From a checkpoint of a small image denoising autoencoder: 64-pixel images.
Rows from block 7 of the encoder of a small image denoising autoencoder, named by matrix and row number. Rows with one number within an expert belong to one neuron, the router's apart. Each number is 128 + 32 x the weight over its row's rms, rounded and kept within 0 to 255. All counts start at 0. Numbers have three digits each. After the name is the row's rms in percent of the matrix's.
After each expert's rows are labels from the 100 images, of 14848, where the router gives the expert most weight on average: "top examples" is what is common among them; "lies over" is the class under the peak. Only what is clearly more common there than usual is listed. The data: aerial photos of the United States (SatlasPretrain). In brackets: how many of the 100.
# router: router (encoder.blocks.7.mlp.router.weight, 32x192), inputs 39-77
# up: expert up (encoder.blocks.7.mlp.up, 32x96x192), inputs 39-77
# down: expert down (encoder.blocks.7.mlp.down, 32x192x96, transposed), outputs 39-77

# expert 30
router.30 084:138118116157081152135083202133162080118110116127142133163154143164044150136126100082149141110214205107058152093106109
up.0 097:139089142109092161119091224116142078145136138110090112138136168074072125166117142121108098162219168113050141073145127
down.0 091:054161139119119144178134148103153133176071171082100135140087119094164164229102143174113107120141160092122134125136142
up.1 127:156089152118093139093161131103132137159136106105067109124133146133125116151090124154093105113169095086145097139156126
down.1 091:131120125167079132141079134134163137156130160096157112111202161099150195205146157102118080123158141135145102173131129
top examples: crop field (32)
lies over: crop field (27)

# expert 22
router.22 142:136138121115143131112174111131125208130160077102102131074147113137034122122123134103124113159132185099207063083141156
up.0 088:131125141130139149127156092112134091138154119145114113100159138141102115136127122151115140213152137117170142165117142
down.0 089:177138108135126123126120129119077128158170093147100132176118114139096084063112150139154088120156167126134158107104098
up.1 113:121105135139145124132103182131137116131151144126075129138154178074146140137121128076110137106120077120012118217132142
down.1 143:136167151115124125080079193120194115120147173167075147135161176096062104181158130155146145139192128119111136138175142
top examples: building (68)
lies over: building (52)

# expert 21
router.21 079:151105137133118157113119096134105085148171133110137096176162140185113137165111090062124127185170195189114159095077129
up.0 091:162130163121121162105161093109140070141153132122166093176184121159129126139114134080120112178124092173128149107108104
down.0 122:145081093149083162113129136167174093123128123133169125183153137144105135151139119106175098178106143164111156136051109
up.1 105:118132118139117097148154126153128239113147099158061163082094127134085139113130141199164125061157166113172107154158123
down.1 103:082118125135143142117167176079065155107157131123112139145125091151079110039094154113140082108155161137191102122157099
top examples: crop field (41)
lies over: crop field (40)

# expert 9
router.9 104:158108173125151154100119081110127192147111082117190108083093097090163094118128173180101093076066094066145084118142137
up.0 094:145113110113140116132196091115116083130122106127068128109120139156122128121127128086129132158182159170092150173128122
down.0 126:129126126142077104102186107142085113122125144148093148071135135131104139134141082173133127115140166125123176182177122
up.1 108:145136171118121150114093132132132160152118133123139111159110125057189120133133130178124119115078076095179084085116133
down.1 130:166130117144100115148107138137157118128101106146102119157073146110169105104118157092107119122130078134191081053083131
top examples: building (77)
lies over: building (48)

# expert 25
router.25 084:130143100146131105154159083136131140126074105151152159053106123126152118143126164138115142085106133121090088198126143
up.0 097:123122140118132127125174127124130108124101103122146127132131094175110121111128184194114102088065173127079121187127134
down.0 088:168103109089190120129149147145094165115163119145125147160113119141120092049106210118106061125147110132078109122100105
up.1 091:149111151112086127113103130131149137135118061122140129155152115193151145161130115116114096147123115117077220113100102
down.1 075:102125131141065157109113211159109126159125180145192109083154125138104130214147084138135146120092156136172083155133150
top examples: crop field (34)
lies over: crop field (33)

# expert 7
router.7 081:126117124137056120149060214178166103129105122145157146137150139126041154139147108087118129133194168138045187096121117
up.0 052:144162150111158168119072088118141127107118193119106123065126146061221141116105107149111123103120049130196111071140136
down.0 079:111151208098145148112123120146153104110119155121103110111121174129129191163096111146087134127129104144137112113145138
up.1 057:104114122122145139122095096151142086129134163094125127065116132000202117154105120145098128110174085125149072139147169
down.1 084:131134167098124179133159125090143115116117143079126097127135147114154158194111162139150121123115108148123128057161171
top examples: crop field (40)
lies over: crop field (38)

# expert 24
router.24 117:137148141094135167121107082125115183136142120135070127118114152078173095124113158174126132175092142159183141068151154
up.0 128:132139126105135127114071090117138145128153139133052140166127126084194111120144146120133146170110106172163190086117147
down.0 095:122099111095160148141099115071074106145167122117178095169097149109139103046097128129122107140159136177148157119074137
up.1 070:178130176123136142102151142112119184170159103115113102143143177169131112137127138164143119178110098107108115120156133
down.1 084:147116128136179137114117141082130106146153110122123095094146065168101136101135151067117086147180119092112146139063196
top examples: crop field (30)
lies over: crop field (28)

# expert 11
router.11 107:121115118100133149129145176100110066132128180120105115167185117136104134129122068077158118163168180186119166165146146
up.0 078:174138162113130164099145129132138080142132126105102078145149139154113126122134112082109100211135094170124159085109129
down.0 120:145113152104106168086161117116118089138162093118151136173194112126107127144116140114193091173122153124088158120104138
up.1 112:117129123145108124136111189134127054126114167152089128132107168089139103140138068122117132153163139221064249144117108
down.1 081:099127128157075113097088079128117065093140120174128149140126118129133108176144059171090129185176116137119216091089136
top examples: crop field (48)
lies over: crop field (45)