config = dict(
    image_size=64,
    encoder_activation='gelu',
    encoder_moe_every=2,
    encoder_experts_per_token=2,
    loss='mse',
    residual_init='zero_last',
    batch_size=256,
    warmup_steps=140,
)
Rows from block 5 of the encoder of a small image denoising autoencoder, named by matrix and row number. Rows with one number within an expert belong to one neuron, the router's apart. Each number is 128 + 32 x the weight over its row's rms, rounded and kept within 0 to 255. All counts start at 0. Numbers have three digits each.
After each expert's rows are labels from the 100 images, of 14848, where the router gives the expert most weight on average: "top examples" is what is common among them. Only what is clearly more common there than usual is listed. The data: aerial photos of the United States (SatlasPretrain). In brackets: how many of the 100.
# router: router (encoder.blocks.5.mlp.router.weight, 32x96), inputs 0-95
# up: expert up (encoder.blocks.5.mlp.up, 32x48x96), inputs 0-95
# down: expert down (encoder.blocks.5.mlp.down, 32x96x48, transposed), outputs 0-95

# expert 14
router.14:144178153179144145194075151161239080182140144150132121164121179150139149110153121098110110112092111127102092122106188062134119045106103147133122160132091167208134135138100142135141144121154127091123129188101129154123153173141141098072157114108130112132079145129136129158155181136104139143
up.0:164056118120150099138080141117130141099172059118145180116187099127135087091098225117125097104118103104128127099136082102132138153138190096149176134139153119121193146095120154145074126115096177130118134059088116075150132143171110136214117141119136083156128150165142109125146097109159131165
down.0:145050123127126107173104080156091120137148124142169150116151133052115097128024132116111093099160159115135103147111156110181113085141153081026160136131131155112158152109104122152069139117106164120118162166125105103121111172137113166140128131099108061160137146135111134130117051068170138120
up.1:150101110113106107145078136154119112114188043142154136167156103131147179118145211082130103138116106116112110097147108107144113156138167121134150182146132172181230127123110171145140124114141191093108155152110121138082148154029111122161167118097111103181114150151107158120087106108169112140
down.1:139072125139158118185141120158167155142126113085151040128117124077130177192154102104099117118200144084123172123125153128150136165080138107114148138108195122110143138096191100035125115165149122093069127097152185117090112189099152092128118114111154135139156165152120149144087109098150158125
up.2:149083108144160087150082122135142129125201052108165161144184136110121119099104196098144099119093081117133141136143137112150118116150159101115144186107159178156185150096092167134096095133078196128100159066086110142141154126086117150187145117082099085183142164169119118157093102106160114104
down.2:127087126134094134171098121156106143121170139120172108178142173052167059116075144069136124137159122142114100145123143133181088104126100105058136110163158129136134118087140108156093104115102159101052157134143130162132152186133134128167173093146125102127147154133083196158115045112197103131
up.3:168093126170151111124100134097147126134193097114157131164170107102106124102060213109095064103093096104109147098110100113165132102117200080131134156107133135174207172102090156115056110149096163146104159171069125115155153119146142151179147091099096100142155124165137118148126119086137097137
down.3:185128131107100121138098100139069162141160112169141125121148171036113159112056140073105094104137129090114158142087129155124113139184154101039180154101140170154115148115097145125077114170099098134119158142133107158127150122092116137140148162154090086164149139139087169145142035129162082128
up.4:156136095147135102090118121118136143146175075086160125200114126135107144169082145085122070101128098156156116104128186150164125090118140107118115187146143162159175108112120171132096086121120185131090152083074130141146153138001168117163150121092121121163133171175143122164103136092167101096
down.4:165101147142165095161126080142052144130152098124152133223148131034135132122073174098140115099094138150150127153127160171155095090157120114076095155149185119142147154107136147149127068103078133115128145109134147139163191175130127143169146104117097053151102146128088143161112074113164149123
up.5:128189189159156089172086135166191127128207081120132176179153120137179122105134190063152114151061126102085130115157171120122162099127108132159127197136130119177184125140093117144138135097135160132114121132058122160121165156088122143114189137130113129176103145147098139139130116176123087122
down.5:111168142164123203103129148048159100142151155053138117103113087190083100174187166155096142147139116153150146125111103110060120126103112155227127123091116100068072088145156127071154135113129122155120135127144197131145119142151145137138102147111163150114125127105158093147137193144106148115
up.6:139224111148101131096055114143198094105162103097148172149133120129153087099146167138125118170032105084111113160102193103110122120107105148137145165123102173186146134152073114139155119101153178102131156103099134162163149132121126121097220159120110119141077150132116147161131166133108117106
down.6:103196139144081121091142175104162110153073198100156104121151163187147140139192086125136171188118134133158141141122138140126122130122105097163068117115106116102143111156153078101141117121119128166142103044113166109140159112151149094151093167117127180107143070123156082091078202188116141144
top examples: building (70)

# expert 11
router.11:095196136132086115115138100109126112119109113114080055120149149146108133100155109135076120060059114153155165122121128132144161073137137224155159060113120151207126153117106095157111124116161132120149092189059153161134127145178135163090153164118149122178100118140094124106146174158106149141
up.7:136159114144146094087098096117102129148155093127146123157116167126123093158119135059081089101201091174147153103118170142134160115134108115109104167113162145141150145107155134113109114179056163126163156146137138165152162093023141171150203109109101140227155146126146106144092139099150095112
down.7:041170131084140098174114131128051127164155112214139150119168143119087136132099129109113202162091108133126128140140120126141089142097141149109077146134088143104115137194130121134140171147129090139121176168089106126195102142122113070104151125137119167108133071117079113183064157109153084101
up.8:107197174111125129158177130103234100124119111049115141129096178134118142146156140148178147105112111141100133080119133142149132106101048131114144124120123140119100106122131127181123125113237146098149112164128115127156121101041166155167032140107152128092127128111139139115138116130104122133
down.8:143132151062159096143110184141053151099134156195079129138126069106138164143142137137163111182167121124128091174134136098126109184108143142144148117144080133096129129163138134164195142134179124080143147027087082110079116144101180083162135128150137100116128117146117140074194108108128107116
up.9:128033113118117131134078135144099156114142113136119121134157124143143062134115115139130121143159145115125119086161133113147139136150255133139149143123126108126123135128170120165111127120067126130000125180082124109125130134143107135129178130137136111190113132129128149116123099118126110136
down.9:094033114144146158202133152112189134142152150093104106107133130116134028132118129101096088130164160150136177113137203149195115093095126139102107129084143121132139134072128103098085133130123123151077121133116132111121120125223135135118117096116142123108124175127135105200095130087154136069
up.10:116124126161195134087211130075243099153104155094123153114056129120124194155147104131124130109132136109176127159052122149138162154097068140151130099112146105119122089119157114130108132168156140150205121148169131140093109132155168123056116133140151143080177123112145123136159120144141160131
down.10:117087114078122138089140178156120093090128157230063155096123151175132064117132104196129121114110168108151134149129103146105096176149093179180154122148124124088112156145154133123168149105059119128161104118086103153127134122123144109048157113167125136167115162119107149084165101141081127194
up.11:160081117137076136100055160148021114127156103179120139133184132149143117095096128144142128106130153065120140130165147096110110138147245141120161141129116140126148131130127103133101118099024097147075136123074104166151102147160118117177183139131110100148091117123127147138148131141170148145
down.11:143134121185124134062139125141205111099092124116147115141096147167078160120154093122163115156135098158126136100165147129147168118128158161120095139106127129152119093080120104108116079124048080142129075146091132176210084117158145194095112103087114168065171185154131165172087114136141093123
up.12:146159142132161156091171125076255093148089155097124150108068103131124116147116131138138147128058136102133104107098144147112143108096059113131115103116157139132150121121158140129093137108172103117188111185153128124131121128190176161032109121094152160074155141133135107141174109137115143119
down.12:101130091053102150114103204133112095091099154168079122106111119123142117131132134165165137180131177078101169183118156116117063207129132088159092119154081118150136089137128137108189117117127124130126115106135122182083131126132152072137169110147122191106120082093066109072140145137060132123
up.13:119152123130187155150171142078220090137099144093158076116070142128122255123123121127093140138090113135138126069091142145109163105077046148128124101142133137093127111158138135104111120129145111089132122175176138127122120132051117142099067134127140136116180137144142123118127147160105150125
down.13:080107127176129117133155135131114110104127146184054080134090107141195101114078119100139183126136087074141132174117149074077108192121100082126170097155126112136122146152151092162164167129183133125178169146126114126128166168076110107104179096153056112118147154101125141069096108140099079142
top examples: crop field (40)

# expert 15
router.15:174188151166172107120122088118128115136142114091137166127088125108107172103114129121119118039135107203129166069133111156167138047120132122054108135126152141125137123053125158100059096129131132108163158140115115146163136145203136189144107069081135156109136163157158106161119155111157099133
up.0:125198162112136114090150103126147158154116155110099121119108154091117107138151111139109129017152122224144166141103122135138149043116102148095115068123088125097131121089141126108140127134157110145161125151143157110203111105224150213113112061121156150121146131128132109126145138146135105163
down.0:125113147117097110152161135075116067115134172139145145174139110133141099064103117133142082107093090118143145128119116132148135122180149075130125078127170121193188164106101173136131105162131189117142178113061116124131153150181117120123090045163112138093133123193172106125167112059112069169
up.1:083112089119142155103120196131128103125165094144106115101132108140126143110108149167127127187091132077120140101141156131112140255136153133202166161111180112151123140166122097105171108103117130122125102107148093141104130140057146053115154219168103103152120118108136156168160129136111122081
down.1:181091143118190155111176145124144180135118122126129155139131136085164096202103148138121104144215147092121125164099127128133108139135201101094121160100100143063113115141192119118138155121173085115152094160178071102104068167136162129104113117176154120135183130099149079147158052134144143137
up.2:147174126133122076128092108159103138101132133133138160160124126130149104124137130135141100037106093196125100081148082093158105013145139109121121104148058151150139147087111160148145091128119163102136148133100093127172142149160121187178136078032120145119115176148140152107123143129172089165
down.2:144156103145153144148133133174131124115118185172150066118049123156165124192117114095135153147082199136111103123148161127109120191106104133063083156123131110079079127113146113172111146134123057111126127103184134134099097138043134093116174118156143132154160084113077103106112137164160190156
up.3:174156136115108093125121073146108136100142116141155152150151125111112129116135117124139105060121089188118107054161126131153112028134132121106145111139105161149147143118111180147087113107130144106132159144081114166233122148163117202137141041064119138128116174149110134095076122108160084148
down.3:145144131137138160085132126150151186143086150102154055106128144107114119183123109142115133145167115105153106173122177156097110115026132136111153148147149094082063066134170119078159145142104060143111137128179093092091057100092162126097163117150140126141117071101100146102145141166164180123
up.4:142192152134148112090136076131121141154139154101119133131112175100108119134135119131115129042167122223152168108113138153158144037119099124086100090128115102112124128071142119121113115131158129142156153170126148131227119102205133208113125041124142142117132135131151101123089159136142135157
down.4:118171129085090127088122110080117100091172115108103160165116164152129120072132145141130083112139052132134157099113147137123156133190153133114134110121108161239147126156078103153125128075121210173144133122095119171158159154160099120122106101088100132123117116174125096114129209066163088120
up.5:105190139149132101122141111117111116147126135115166133138111159113108147148162116091137136177145131255129127115113161168185128097121109118120097120118112116135124119067131147109190056118146137127155161125139131145182142108082150125111133033060139168123126136114132135168067140118195114085
down.5:126177116111143086089125107041111138117135118126120121120138167116095159055133156120092110116109115196138146092123074167138177072102071134124094082107116151148152147106082129149100096108143157195184137137075146150171147107153115152142101099109128194086139159150154092118077201110150077131
up.6:126197165103137105086133064099148152171109136130112135110107166101096164136126109129098126052178137250141136107127128120118139045104106150096125078121101131128111124092146136114142139148152116155160155161153136132151128095245129189112107052117141139103145131119137110139128153138156120140
down.6:112150121139087114136093133107081114124124096151159196149134127157099160066099152097129065083078102122149145100068102120155112130157077147121128084174089174188177138142079149136134135114145225143131137103102132132137170153169101088130076121115108118127112169157145091100146135055153062106
top examples: crop field (43)

# expert 24
router.24:131062074131144098144099132143075124088176056143138141157143118109150138087093238100134121111110126150119102128143096134131120129109150090156131153133113118187173165140101134103108149102083206139109175071090183125132173083097133122223120105124117136148108132153126138177125116092166106117
up.0:094146142195155162125133103150255101128084160105081159123114129130107127145139082159112124137109105151130115171124198141141109079133108175101138121134110114121127132161141106140138101109173090117106116151092104037112130130110119105038122141158130099149115126129128140142141154147111121081
down.0:096139140084114126136142140091157113093153106114153142108124118205146205070209156190143144144085125137132108112137106111094133112163118160211151138148066098129152088178108128146140141087164129123122108118099149135158095166169116079118130224103171142113137077127138126147151139151064118088
up.1:121051084082113143156090150132097112097175069160159156141159105156138127104141240126130139152112124116109098146134111105116109181151189123134148144143144127137193114134102132147130139103096194093085118020105114061109138154103110111204149142140137091142105135112106133128157087119120136137
down.1:193072132144147117109112090154095154143143129113141084113147093101083193166105107109120117087126112164103166145147148152157130082115126124102122155116209143120136132056120150050106120182116124116096153159112110122120134142175157183106118063062134099118175171162135109155076132073167103073
up.2:153052059089125116158119140137078136109175080165170154117154113127155111125115226135142120155130142108102132135158099097119115202130178114148153173168142121134164079145141122152155146108081192096097134050146093095106139134062096124209147136112144111187107119124124137123133104103139138131
down.2:166056105171164116151096120169100158126154071111155108136150116083138135186088128114115097117183127138097147115162135123147091115141157090106182146100188155110127167054158128055102086124099149101104157108122158091131131134128127191164116073114082088149149184175130135153101083073169137121
up.3:112064066066113117146110136133050136099143057139148162112148116155157065129112183098132150145132125103104086141133096111109134209133181116168121188133116103128183117139107116147140121095056184143104122064137069122107111118135087097190158140143124125183111158141143139142110086119142135162
down.3:149129124134188112094086093134079169149132112106160128156127090054185113107101164064124108118170125129111074153131154128143110077094118104117154091095197157133142165061151158074091075093085163141136147101167134135168155128136110162140143063099116095133108150188108090149099089101142089093
up.4:158061076122108088102105099117020145158161069134161108156143139117117136100124178122104090110167104131137155078115099157156134150143135118091125144120151172134190129119165159101098130173074199165098141121100129127161152110050154122183106128087096125121131114168150129155090173075134092132
down.4:100134151091087158151145193106094084139104149096130149146130102168135100148141140163146183134114150157137089101140105109111151130127096161138130096141108092095136092158112119161175154123158175157165102112115160123125110120038120029133115178109147150131115038066153142063130144176065103106
up.5:083045100098135137140098112145078118096174047158151153126150099131140125113135217128141115128108133130134098133153096103120105182153184126151135155157119104126195124142114123125130121104066188108078134057126111058108122159056113104197141147137125105157089123124082158133119090127115141158
down.5:166112113136160113153128074146093160117123107128136122134130101042117169146130122090098130078149074147110140099176125128138142094105168103111184141109167180134107180049155156038100103129121157143073180122139128130133131105135140191179126082103070091155102170158172103162107085111150114115
up.6:090085090135117079104128127111115150155156127137128108168155173131103113089103163140113098068131123190136108039141149129162172126120153155113106067146130167184141147113108128130112091122118149133110160217082157153200154123069136131117050089123107112170142163153139115175107076094141109083
down.6:120095158120080108139142190099157110142107128107157128156128176161138146108146138123135100158110158122184109153146093147130156154117118144118118098131079088112124114210164135176157175126195107136144091079117128134118085174143144071103096202137157187138112064077100176068166152168095178150
top examples: building (73)

# expert 17
router.17:124052162103126132154113134132054125119163146138134161123114151144126064165128101091153137130135138102115089069130110108097131139123135098128166153146125132132073124138154118176129128124121148086074141131104084091255151124043134107180080134141139107150118143124111127127148070103146148147
up.7:081088156133081125132131125124062088143124151146136126128118210129091129142133128136138128124122111186125126102148111125126204108128133159120009095170120117134132121119107130114119143146099123179008118140123130149216121132095159137221068116129133123107130128103155118120119109129121139158
down.7:160112238144190150120177114086143155130108147089132082092088196113102064166146089101157130104167122079136158139090119129109171097074098107152111106099115096138123133114157117117107155170154141131167116168136130201079137115126151152089126066119192117117180148114163122114093110117135158154
up.8:090214122090105139132098195178032132128129136121098167133145066139154146159140092139132147176162158110143129201078108133120110158150099143132130121198090096126120118157164130155154133130132160109130137122089093116040094164122129073091074161143117111126140103130096166092170130133122167155
down.8:104115166134157116135138116094117112105102186129092158139092113124059182139221083122135063146114121155139126075131108066101186110094147164182113145101127075143115157126163141137130086144180122149125118145136158110176138079102095213101087089131133095098153175127176099144151128126123070111
up.9:144194126107138126169162157148087119101114159147154109126116104135150139193151049125157148170145166112153132129116143162125112165126119092115123209129125113118126095118169095129175130111125137110132122105172133128000112128093130109105228098099133117170157110105091164082088127144151159140
down.9:164166085100063122085123150123070118149149117159115167157140151108112072090069170187142095096081114190154096098139129106121133124151123137157109114068131171156110156124116145147157127108069176150134150115096120131202138131065161208147099150118121106130130121135116095128198106137081073154
up.10:143057099089086133117115154154000117132187098176137137140138093143159078128114117136147131141122153111112122092138077115149111180152168105165138180138121116139133134138123124153133144126094194086114147155113113147124146160029113097207115132146121098164123131125107134111107083105147125154
down.10:144108154177156068157113097102130150122158128155183130115110175060132112177108167115141071113170125138109127134128152067153154118130180108139123121096180134161138151096147148055097118180144130135096141123133146128135163096102177174146051105119116121126173205144169091162134059110140116197
up.11:099070158111089086156136123078045104138126137132160167120141173146078145119099125142136133135113122166130145175140081138139137102109127105132036095179099126126132126129113132115101131132129125219023133147111115115202120159177149116224085113123133148091142128119174105129136119137133148151
down.11:134127161145173136104134136078054156153155131118142144147094182089092027109096147144179116098157117184157124072127151106148160119109129124106110122108128133148123164110151094138097137140073172125162138123117102146132167095124185227086087095100132107158145161158184081149129065103149122125
up.12:128088141105110085151129116077032145166118132132136214131109167125066102135062119135145140107143132175116124118132082118137147104096137097133074099157112136116116118111116158140093134136122141213091168159115094089199124116168163155190071098142150127092149138126197080134155091128145109150
down.12:137114151134161114154138108099043178103170106149163142162121160122124061073106171084193100106173087164133113102142114107153139114125156111162135131151122165171172154105123105155093116148097169110146157108087099182100183132137151169134113078099139089160121178192157112151110092078191091136
up.13:133086090087088108139083158158000141113178104160153145134141081121138090132122154123131129156149160111130127142142083127123101179127176100139147187132119117137121122139137116142130137113077193113092128137114107121148144150040114120243171142113129097161099120119108142098129095111154132154
down.13:130109111196157095132142145106137130148154132171125071179104180069149118144122148085123107123166131131097090139128142116175128111107168101130125158130165127153134199064129149119124100166110123128115142106142132123134155137062130229157058076125118087145124221166156076143093103109181118138
top examples: building (93)

# expert 3
router.3:099144116132138177073138133100154128164134095080135103164109164111117078138137121193125129116125171162120123000133148133128168123119118200122120105102143115108107068126157184124081126139120086172150109161150138114034120086058148151144087132124147138113164124138138109168084126154123155107
up.0:118098155194123144255141099132144119139128121098130102101106138091102147127129095127137122142134109137107140163118170115127113130114123120136116141120197109120109134105125123081110150128154121089000107121124180162151120147118125135096159125106137164143136136126119135112156159131120124104
down.0:106100172166155081143134123109101175178084180118159158104129160102120113113090173142161155091174129140146147158133135127112133103086170128137094082130093091147112145130089107102114121155074138185143127100140130127183152110228143131180077116166057167043129100158158117161149110167138152111
up.1:139129119114092132113116141193141078102134130184103118131125140165208175112153112107135137158109142168071107093158082134142135135163123153151114140124107117136138120147101133134150127104161129103086112149118148236064125159113100095100170130109134182121114105124036188104027170136124125148
down.1:164072130104151118169133134112123194117094181164181166149149107136132126161077142136149146141203138098103119198097117154149083130110134091116150135133118141035101141138171134151108115111119091137124153097139091040146123141143121153142081120180121120104096084099104096121221090147106087101
up.2:063018160154125172178123141121150108152121149106182111121134172189109178109133092152140121186164095118148089074121139133137106114124121160123066143128111128127109097141126135138116132141181119077000132150115179107139157159110137096135124156126125167132086119113137137116098101136124137119
down.2:090183149148109068083152127125150137127163129093104121148091158111114203177177093102105052110140132142154126143121102128132164139063150125116105065097128144136180152121164180148114102168115148129147203109070151131175153123070098142092063118090131106093154183123172131160152120137170109135
up.3:173216166144143157255132125117138125122127102138060130137113121132143131093151134114166109138135117100105153166118078149106097133129146110141128149109170130120144117159150094097133153134154102066169116154118125129151111171115154112108158177120132108108143127136130145123179169145104102164
down.3:147084141117125076173090129119103172144109161167047180145126103149109112141086114143108137105173124097149149199119114141137086181097146108118123098119112153091154145084146136101102108157158161153167175110158108091122166109190121120158106095183090106132122132117107101134206148090170041075
up.4:153140135142136100255143140115140136142140134126128116110119122158056153135142169121131137121120136180106176187142108089096125127119108080214124114108137133115120120118134065074158146122118105150131127173150139135207128118163138109122101140088141167091124155119153096130230193129141128164
down.4:103110143114180169158122125140045174139105144117150169170201137120109111154084214179139175127172172161135127155124113109118147132103156117155125137174078163061126149091174172116106111108125179123074118107186100097171149126175136155156111153153094133134122152134143080167157085119116085115
up.5:159241111116138131000121128114108142168138127142090126132131135050124123124123143110111118115134149119142147165108118181132144129129084109119112150091122120121128132113130150097154122150096125124255148169123124105128122107074153132106146136150131148113139127117142094128135161135137132149
down.5:165143086068105112111137116143075162183100120153067149102164093119139190107126159142092159084133180121107116160121113140123063136182105091121174125133121169116147181106199172124139145126139203129158084147115130127070138154097080126158166183148098087140097092125078130124132075158147157113
up.6:147218117123130130000130129112125162149115148134117134118124126058120099130112145132097151119139126113151161145134118164143127126123104136115147104121118136137133120108144107121128116127093118169255144158121137079117129115120125156138107137148138113122126128118137101135139154133151120128
down.6:149121080083059111148093133178122091136154118147128161156171090149152167085138143115127157153118154120133113131139119113160101170168117145097173154156148144130189117093143141123132101106121203086114134114118122172041131162091087087161206206108107072186086141125126150154097112112133164091
top examples: crop field (40)

# expert 23
router.23:107189114143149136094134081128072116154124136137183088115089169128101131149132113112128127139145159223154157085110179177141131106126114121101077143110088125099106142098115115137158107114138133128171137148148173167212129103121138128150141070097129187108135102118120140133000156112153126089
up.7:136152114124135139134121110121166125115149082099115124102148130111102189114154125134112132132063128000126114016137097109097155110139142116167123189120173150122127130150141146153090112125145145121116113118131132102056117126156125124128099238092126143152122126132134119175171109120103136145
down.7:124114172119252199157144151089122136167093155084126084085106120105120147176143108138133143137182184060110120132110135098133145083070160120111152141138138128064091089124183127137156125135157069096077140124195141141136099157081159112157107156120142095143137108108110101136139132172121164133
up.8:128148137106142131076150104136120139156108171124120133147099161091114036134123088125137151170133131201169128206115188144146140102125103108075089062122064122117121112084158109113167122133137130149170137138149139141247147116108161161118129046140142160107138120109132111121075164114112142093
down.8:123128176124058077121092115117192118136172080185087153115097128141140074123120141123141126137061094147113138099118087132133102096139122146174069183120138137212163167097109155127127131132158211120109094112105107175121109133153156142073154140112059165139150188166151106101144170093121132144
up.9:179093110133095113079097100152101116105153131150159145140134167122127097141109135108163103107161082254087103173129126127177094077150138115083133122156084134147129156081110114157127091119111194089131157146117089149187114142136097141138169030114095118138099145144098142111050118109139118140
down.9:153120093108185158153162164118132159095103157105150130068177097075105063149125136143144160128157170098125111140099149133169123149157140127139169131110111080049122137110199106122130148141062055097040107122164113087120095110113113131147105143154194114177102089101069107143129130169127135122
up.10:111134106076132125113135140127083140129121130175102121126124158133143132106128143105137139140114126255126138195143089116115145140141118151154114091126095135123109124150121119109131171138116123158148129158140125088140109127117117114153120112156128157128135114113118119052009144133153114166
down.10:081089107128205186088160127128195145136103123083157126104152124122107142199192133154084128098190138126110112094127122118132141103088141150116147162173170106085147125091189114157115108121143093131077102160200130049093096091133095127106086133088182115114160111137157117127133144150119175161
up.11:137105130124112119098091099146105106101126155161104142128140146164147041105095127113160124135120141255123109182136159117161123105171133126121127110107068145144157146122119131142127123092127153109148154170102100132176143126137116151147157057181096127142114127137077128077004142118150113105
down.11:146128076088175142118134129090081121137150098133108133149164159116102104137141178166136147121204161088131124138151148127126115197105164121127176145142133154076103148142223060164096104154062058103156124111140163130130079100150160160168118112130135108162149079088105103162099124178126190134
up.12:113165155124121130083141071111121147134119150107096120125099170113103096144155080125117143158160138255154132091105175148123165120110107137073095080101093133122117099120146077138165110155142119149147138150135134126216125124088162157092120040145132185123162131101135123074071166118130141126
down.12:052134135119115133132113153101160081153141119161114132176123162134114106108133088102123141106107063123123135093073140112153109088154142137152080142159117143226172162125049145155157114131206210141128153108080157157162174152115126145060163093106096115162119140122145167090100135082117122108
up.13:143178149105147116081144079132117149167129177127118120120105160090099137127125082120113124125131130255174132093114178155159137079107124135070103075112091141152113135112127093113150108149143126151167121173125145100167144117083151140125115054156132156122150126094154116073060162147172135118
down.13:104112127169102088114127119123122115144107139170098147149132152177146141023127091117097095132119046187112120099175101144117137128162135153144118114149148133228159149127091097137139114112176184117072158175050136135129138151138132153055115111150091164150109176118106141116110153074154091119
top examples: crop field (28)

# expert 29
router.29:085128102143165137153104086106137165158114131132122115137137124139096133139064128167108146044160118055163129138136111149132117077116119118089143114109188155105128122146150083177011142159124112159083088126147205154190144149117136143142101168136094139111159104164156117185164139156085176115
up.0:076091151078123114246136132093085153114135147171120086118128139188151185109153099141133147158125124132133151137132108120129124124132128095144131094195072115137128130134130130111108149129041124169049104125130131118186108180232158089182094123131126172127134117140123135109130105143119171137
down.0:073088165120123103141141107123174114132122134131152148168105128109117119171168088167133149185095129150090104088158171085191161128150101178174076121142083100169090095113133149113178097113123113105097152119143093098187181111136162144094104048113140143110121223123113140137129106070179129094
up.1:092095138082126108243142138115073163121130168240107108143095161152159188103091105139133133159120135147149154163128101091125150149111124112133115127156078140122125149147109122120191151148062117191120126104127171107172121151195163090118106135154106201107137120121113101098111148139137150160
down.1:105122203148133050142148156130097077161180113094132121178116133124142156171162120092190131175103122141118075149105153124179077131134149173145107211104153114171116117149132130090132117056185117100104094127125105109095152115134134142117105112075185103151154190090160127148107097070157127115
up.2:126095102149149140163088091109195150142127133109123185102171113129059136130024142142081128020142144109137145107147128111115162119127162129106146122137190133100134139128154127162000111153123123129116136164139155136128128119127082150099116128139122093113150150105149086140129137139132121128
down.2:123115120140140104134104128163210122086152097117078132123167146128148078120108108082126101089143112084156115096130114098138141105132198101122168088122175152171132181103140145146091147141060125131080149188100130173111107177146108170071127090158138107173131233135146149148095122096183169138
up.3:090095153116129117231139121088094132129117139096189126115103176164133129116128118150195141142134123143110163167123105171131096130104098100148071118153093121122120105134135115113091154126107137169044137160121141134198125153214177100254126118120140175121138123124146130133124137138120175148
down.3:112087195104094109144107146158114111144125129152147157196096184165150040107122083120210124179079108133093090146132111129158121174162105160121067108123108120189125146139074146122125098088126127118115143130097094173170186114139172108096073112152119138124124194108104118158117091084137118096
up.4:122130121165158132239123132118220128115124135094165128129145081145119049170101126131144131111157128064109128152111165158127128126116168083156144173146169123110142128136165104136011123146130111099086125187140129132207119155082079110119154122109154093124147136143139117146123141107125173105
down.4:148099186174099095134121136137162133145110164144051124148091133132115045093153098106120105156125131132137172142112127130109121138139092113126115025113091083129101157127120124149106173148094154157150109182106166223156198148124142137082137082182131118084134168099138107099105135081154125083
up.5:158114140141204151140114125060227161171115124095131211111132095099112104177019151135109140057149124099160166161092108160116113119091127115115158134099165109112126123139168136165066116158160120115199149125144116134128122122074103125108132134113146104117147106128161076158143129113110115101
down.5:153128152081145076131129146142176176140089162148137077134120080123131131107091106084093115141110092066110146133132092101117137106142125126104197080129152140172191142110138191127103144113103168146150157131100123142099126129172102169086138109198086100111127211104115159103090135038192149104
up.6:128181135153186139104170130106193159101094130047135111125109152113126099182139143112166139105136124098103086145115125186132126104122106142101096143081095104119110095099136103199141126128255108086184176161142106098176130098038138130165148117135145094124122111130120121135098139149132102109
down.6:178112140131128154175147150113147135073128168157098119117119103126117106088132087113100128099147145024146129205135071111084118104112101150167148107146144122140129105164130194146151143119064168099167123107066187148092143173063126159170183154182124117095124172132125133066131139117140133162
top examples: crop field (27)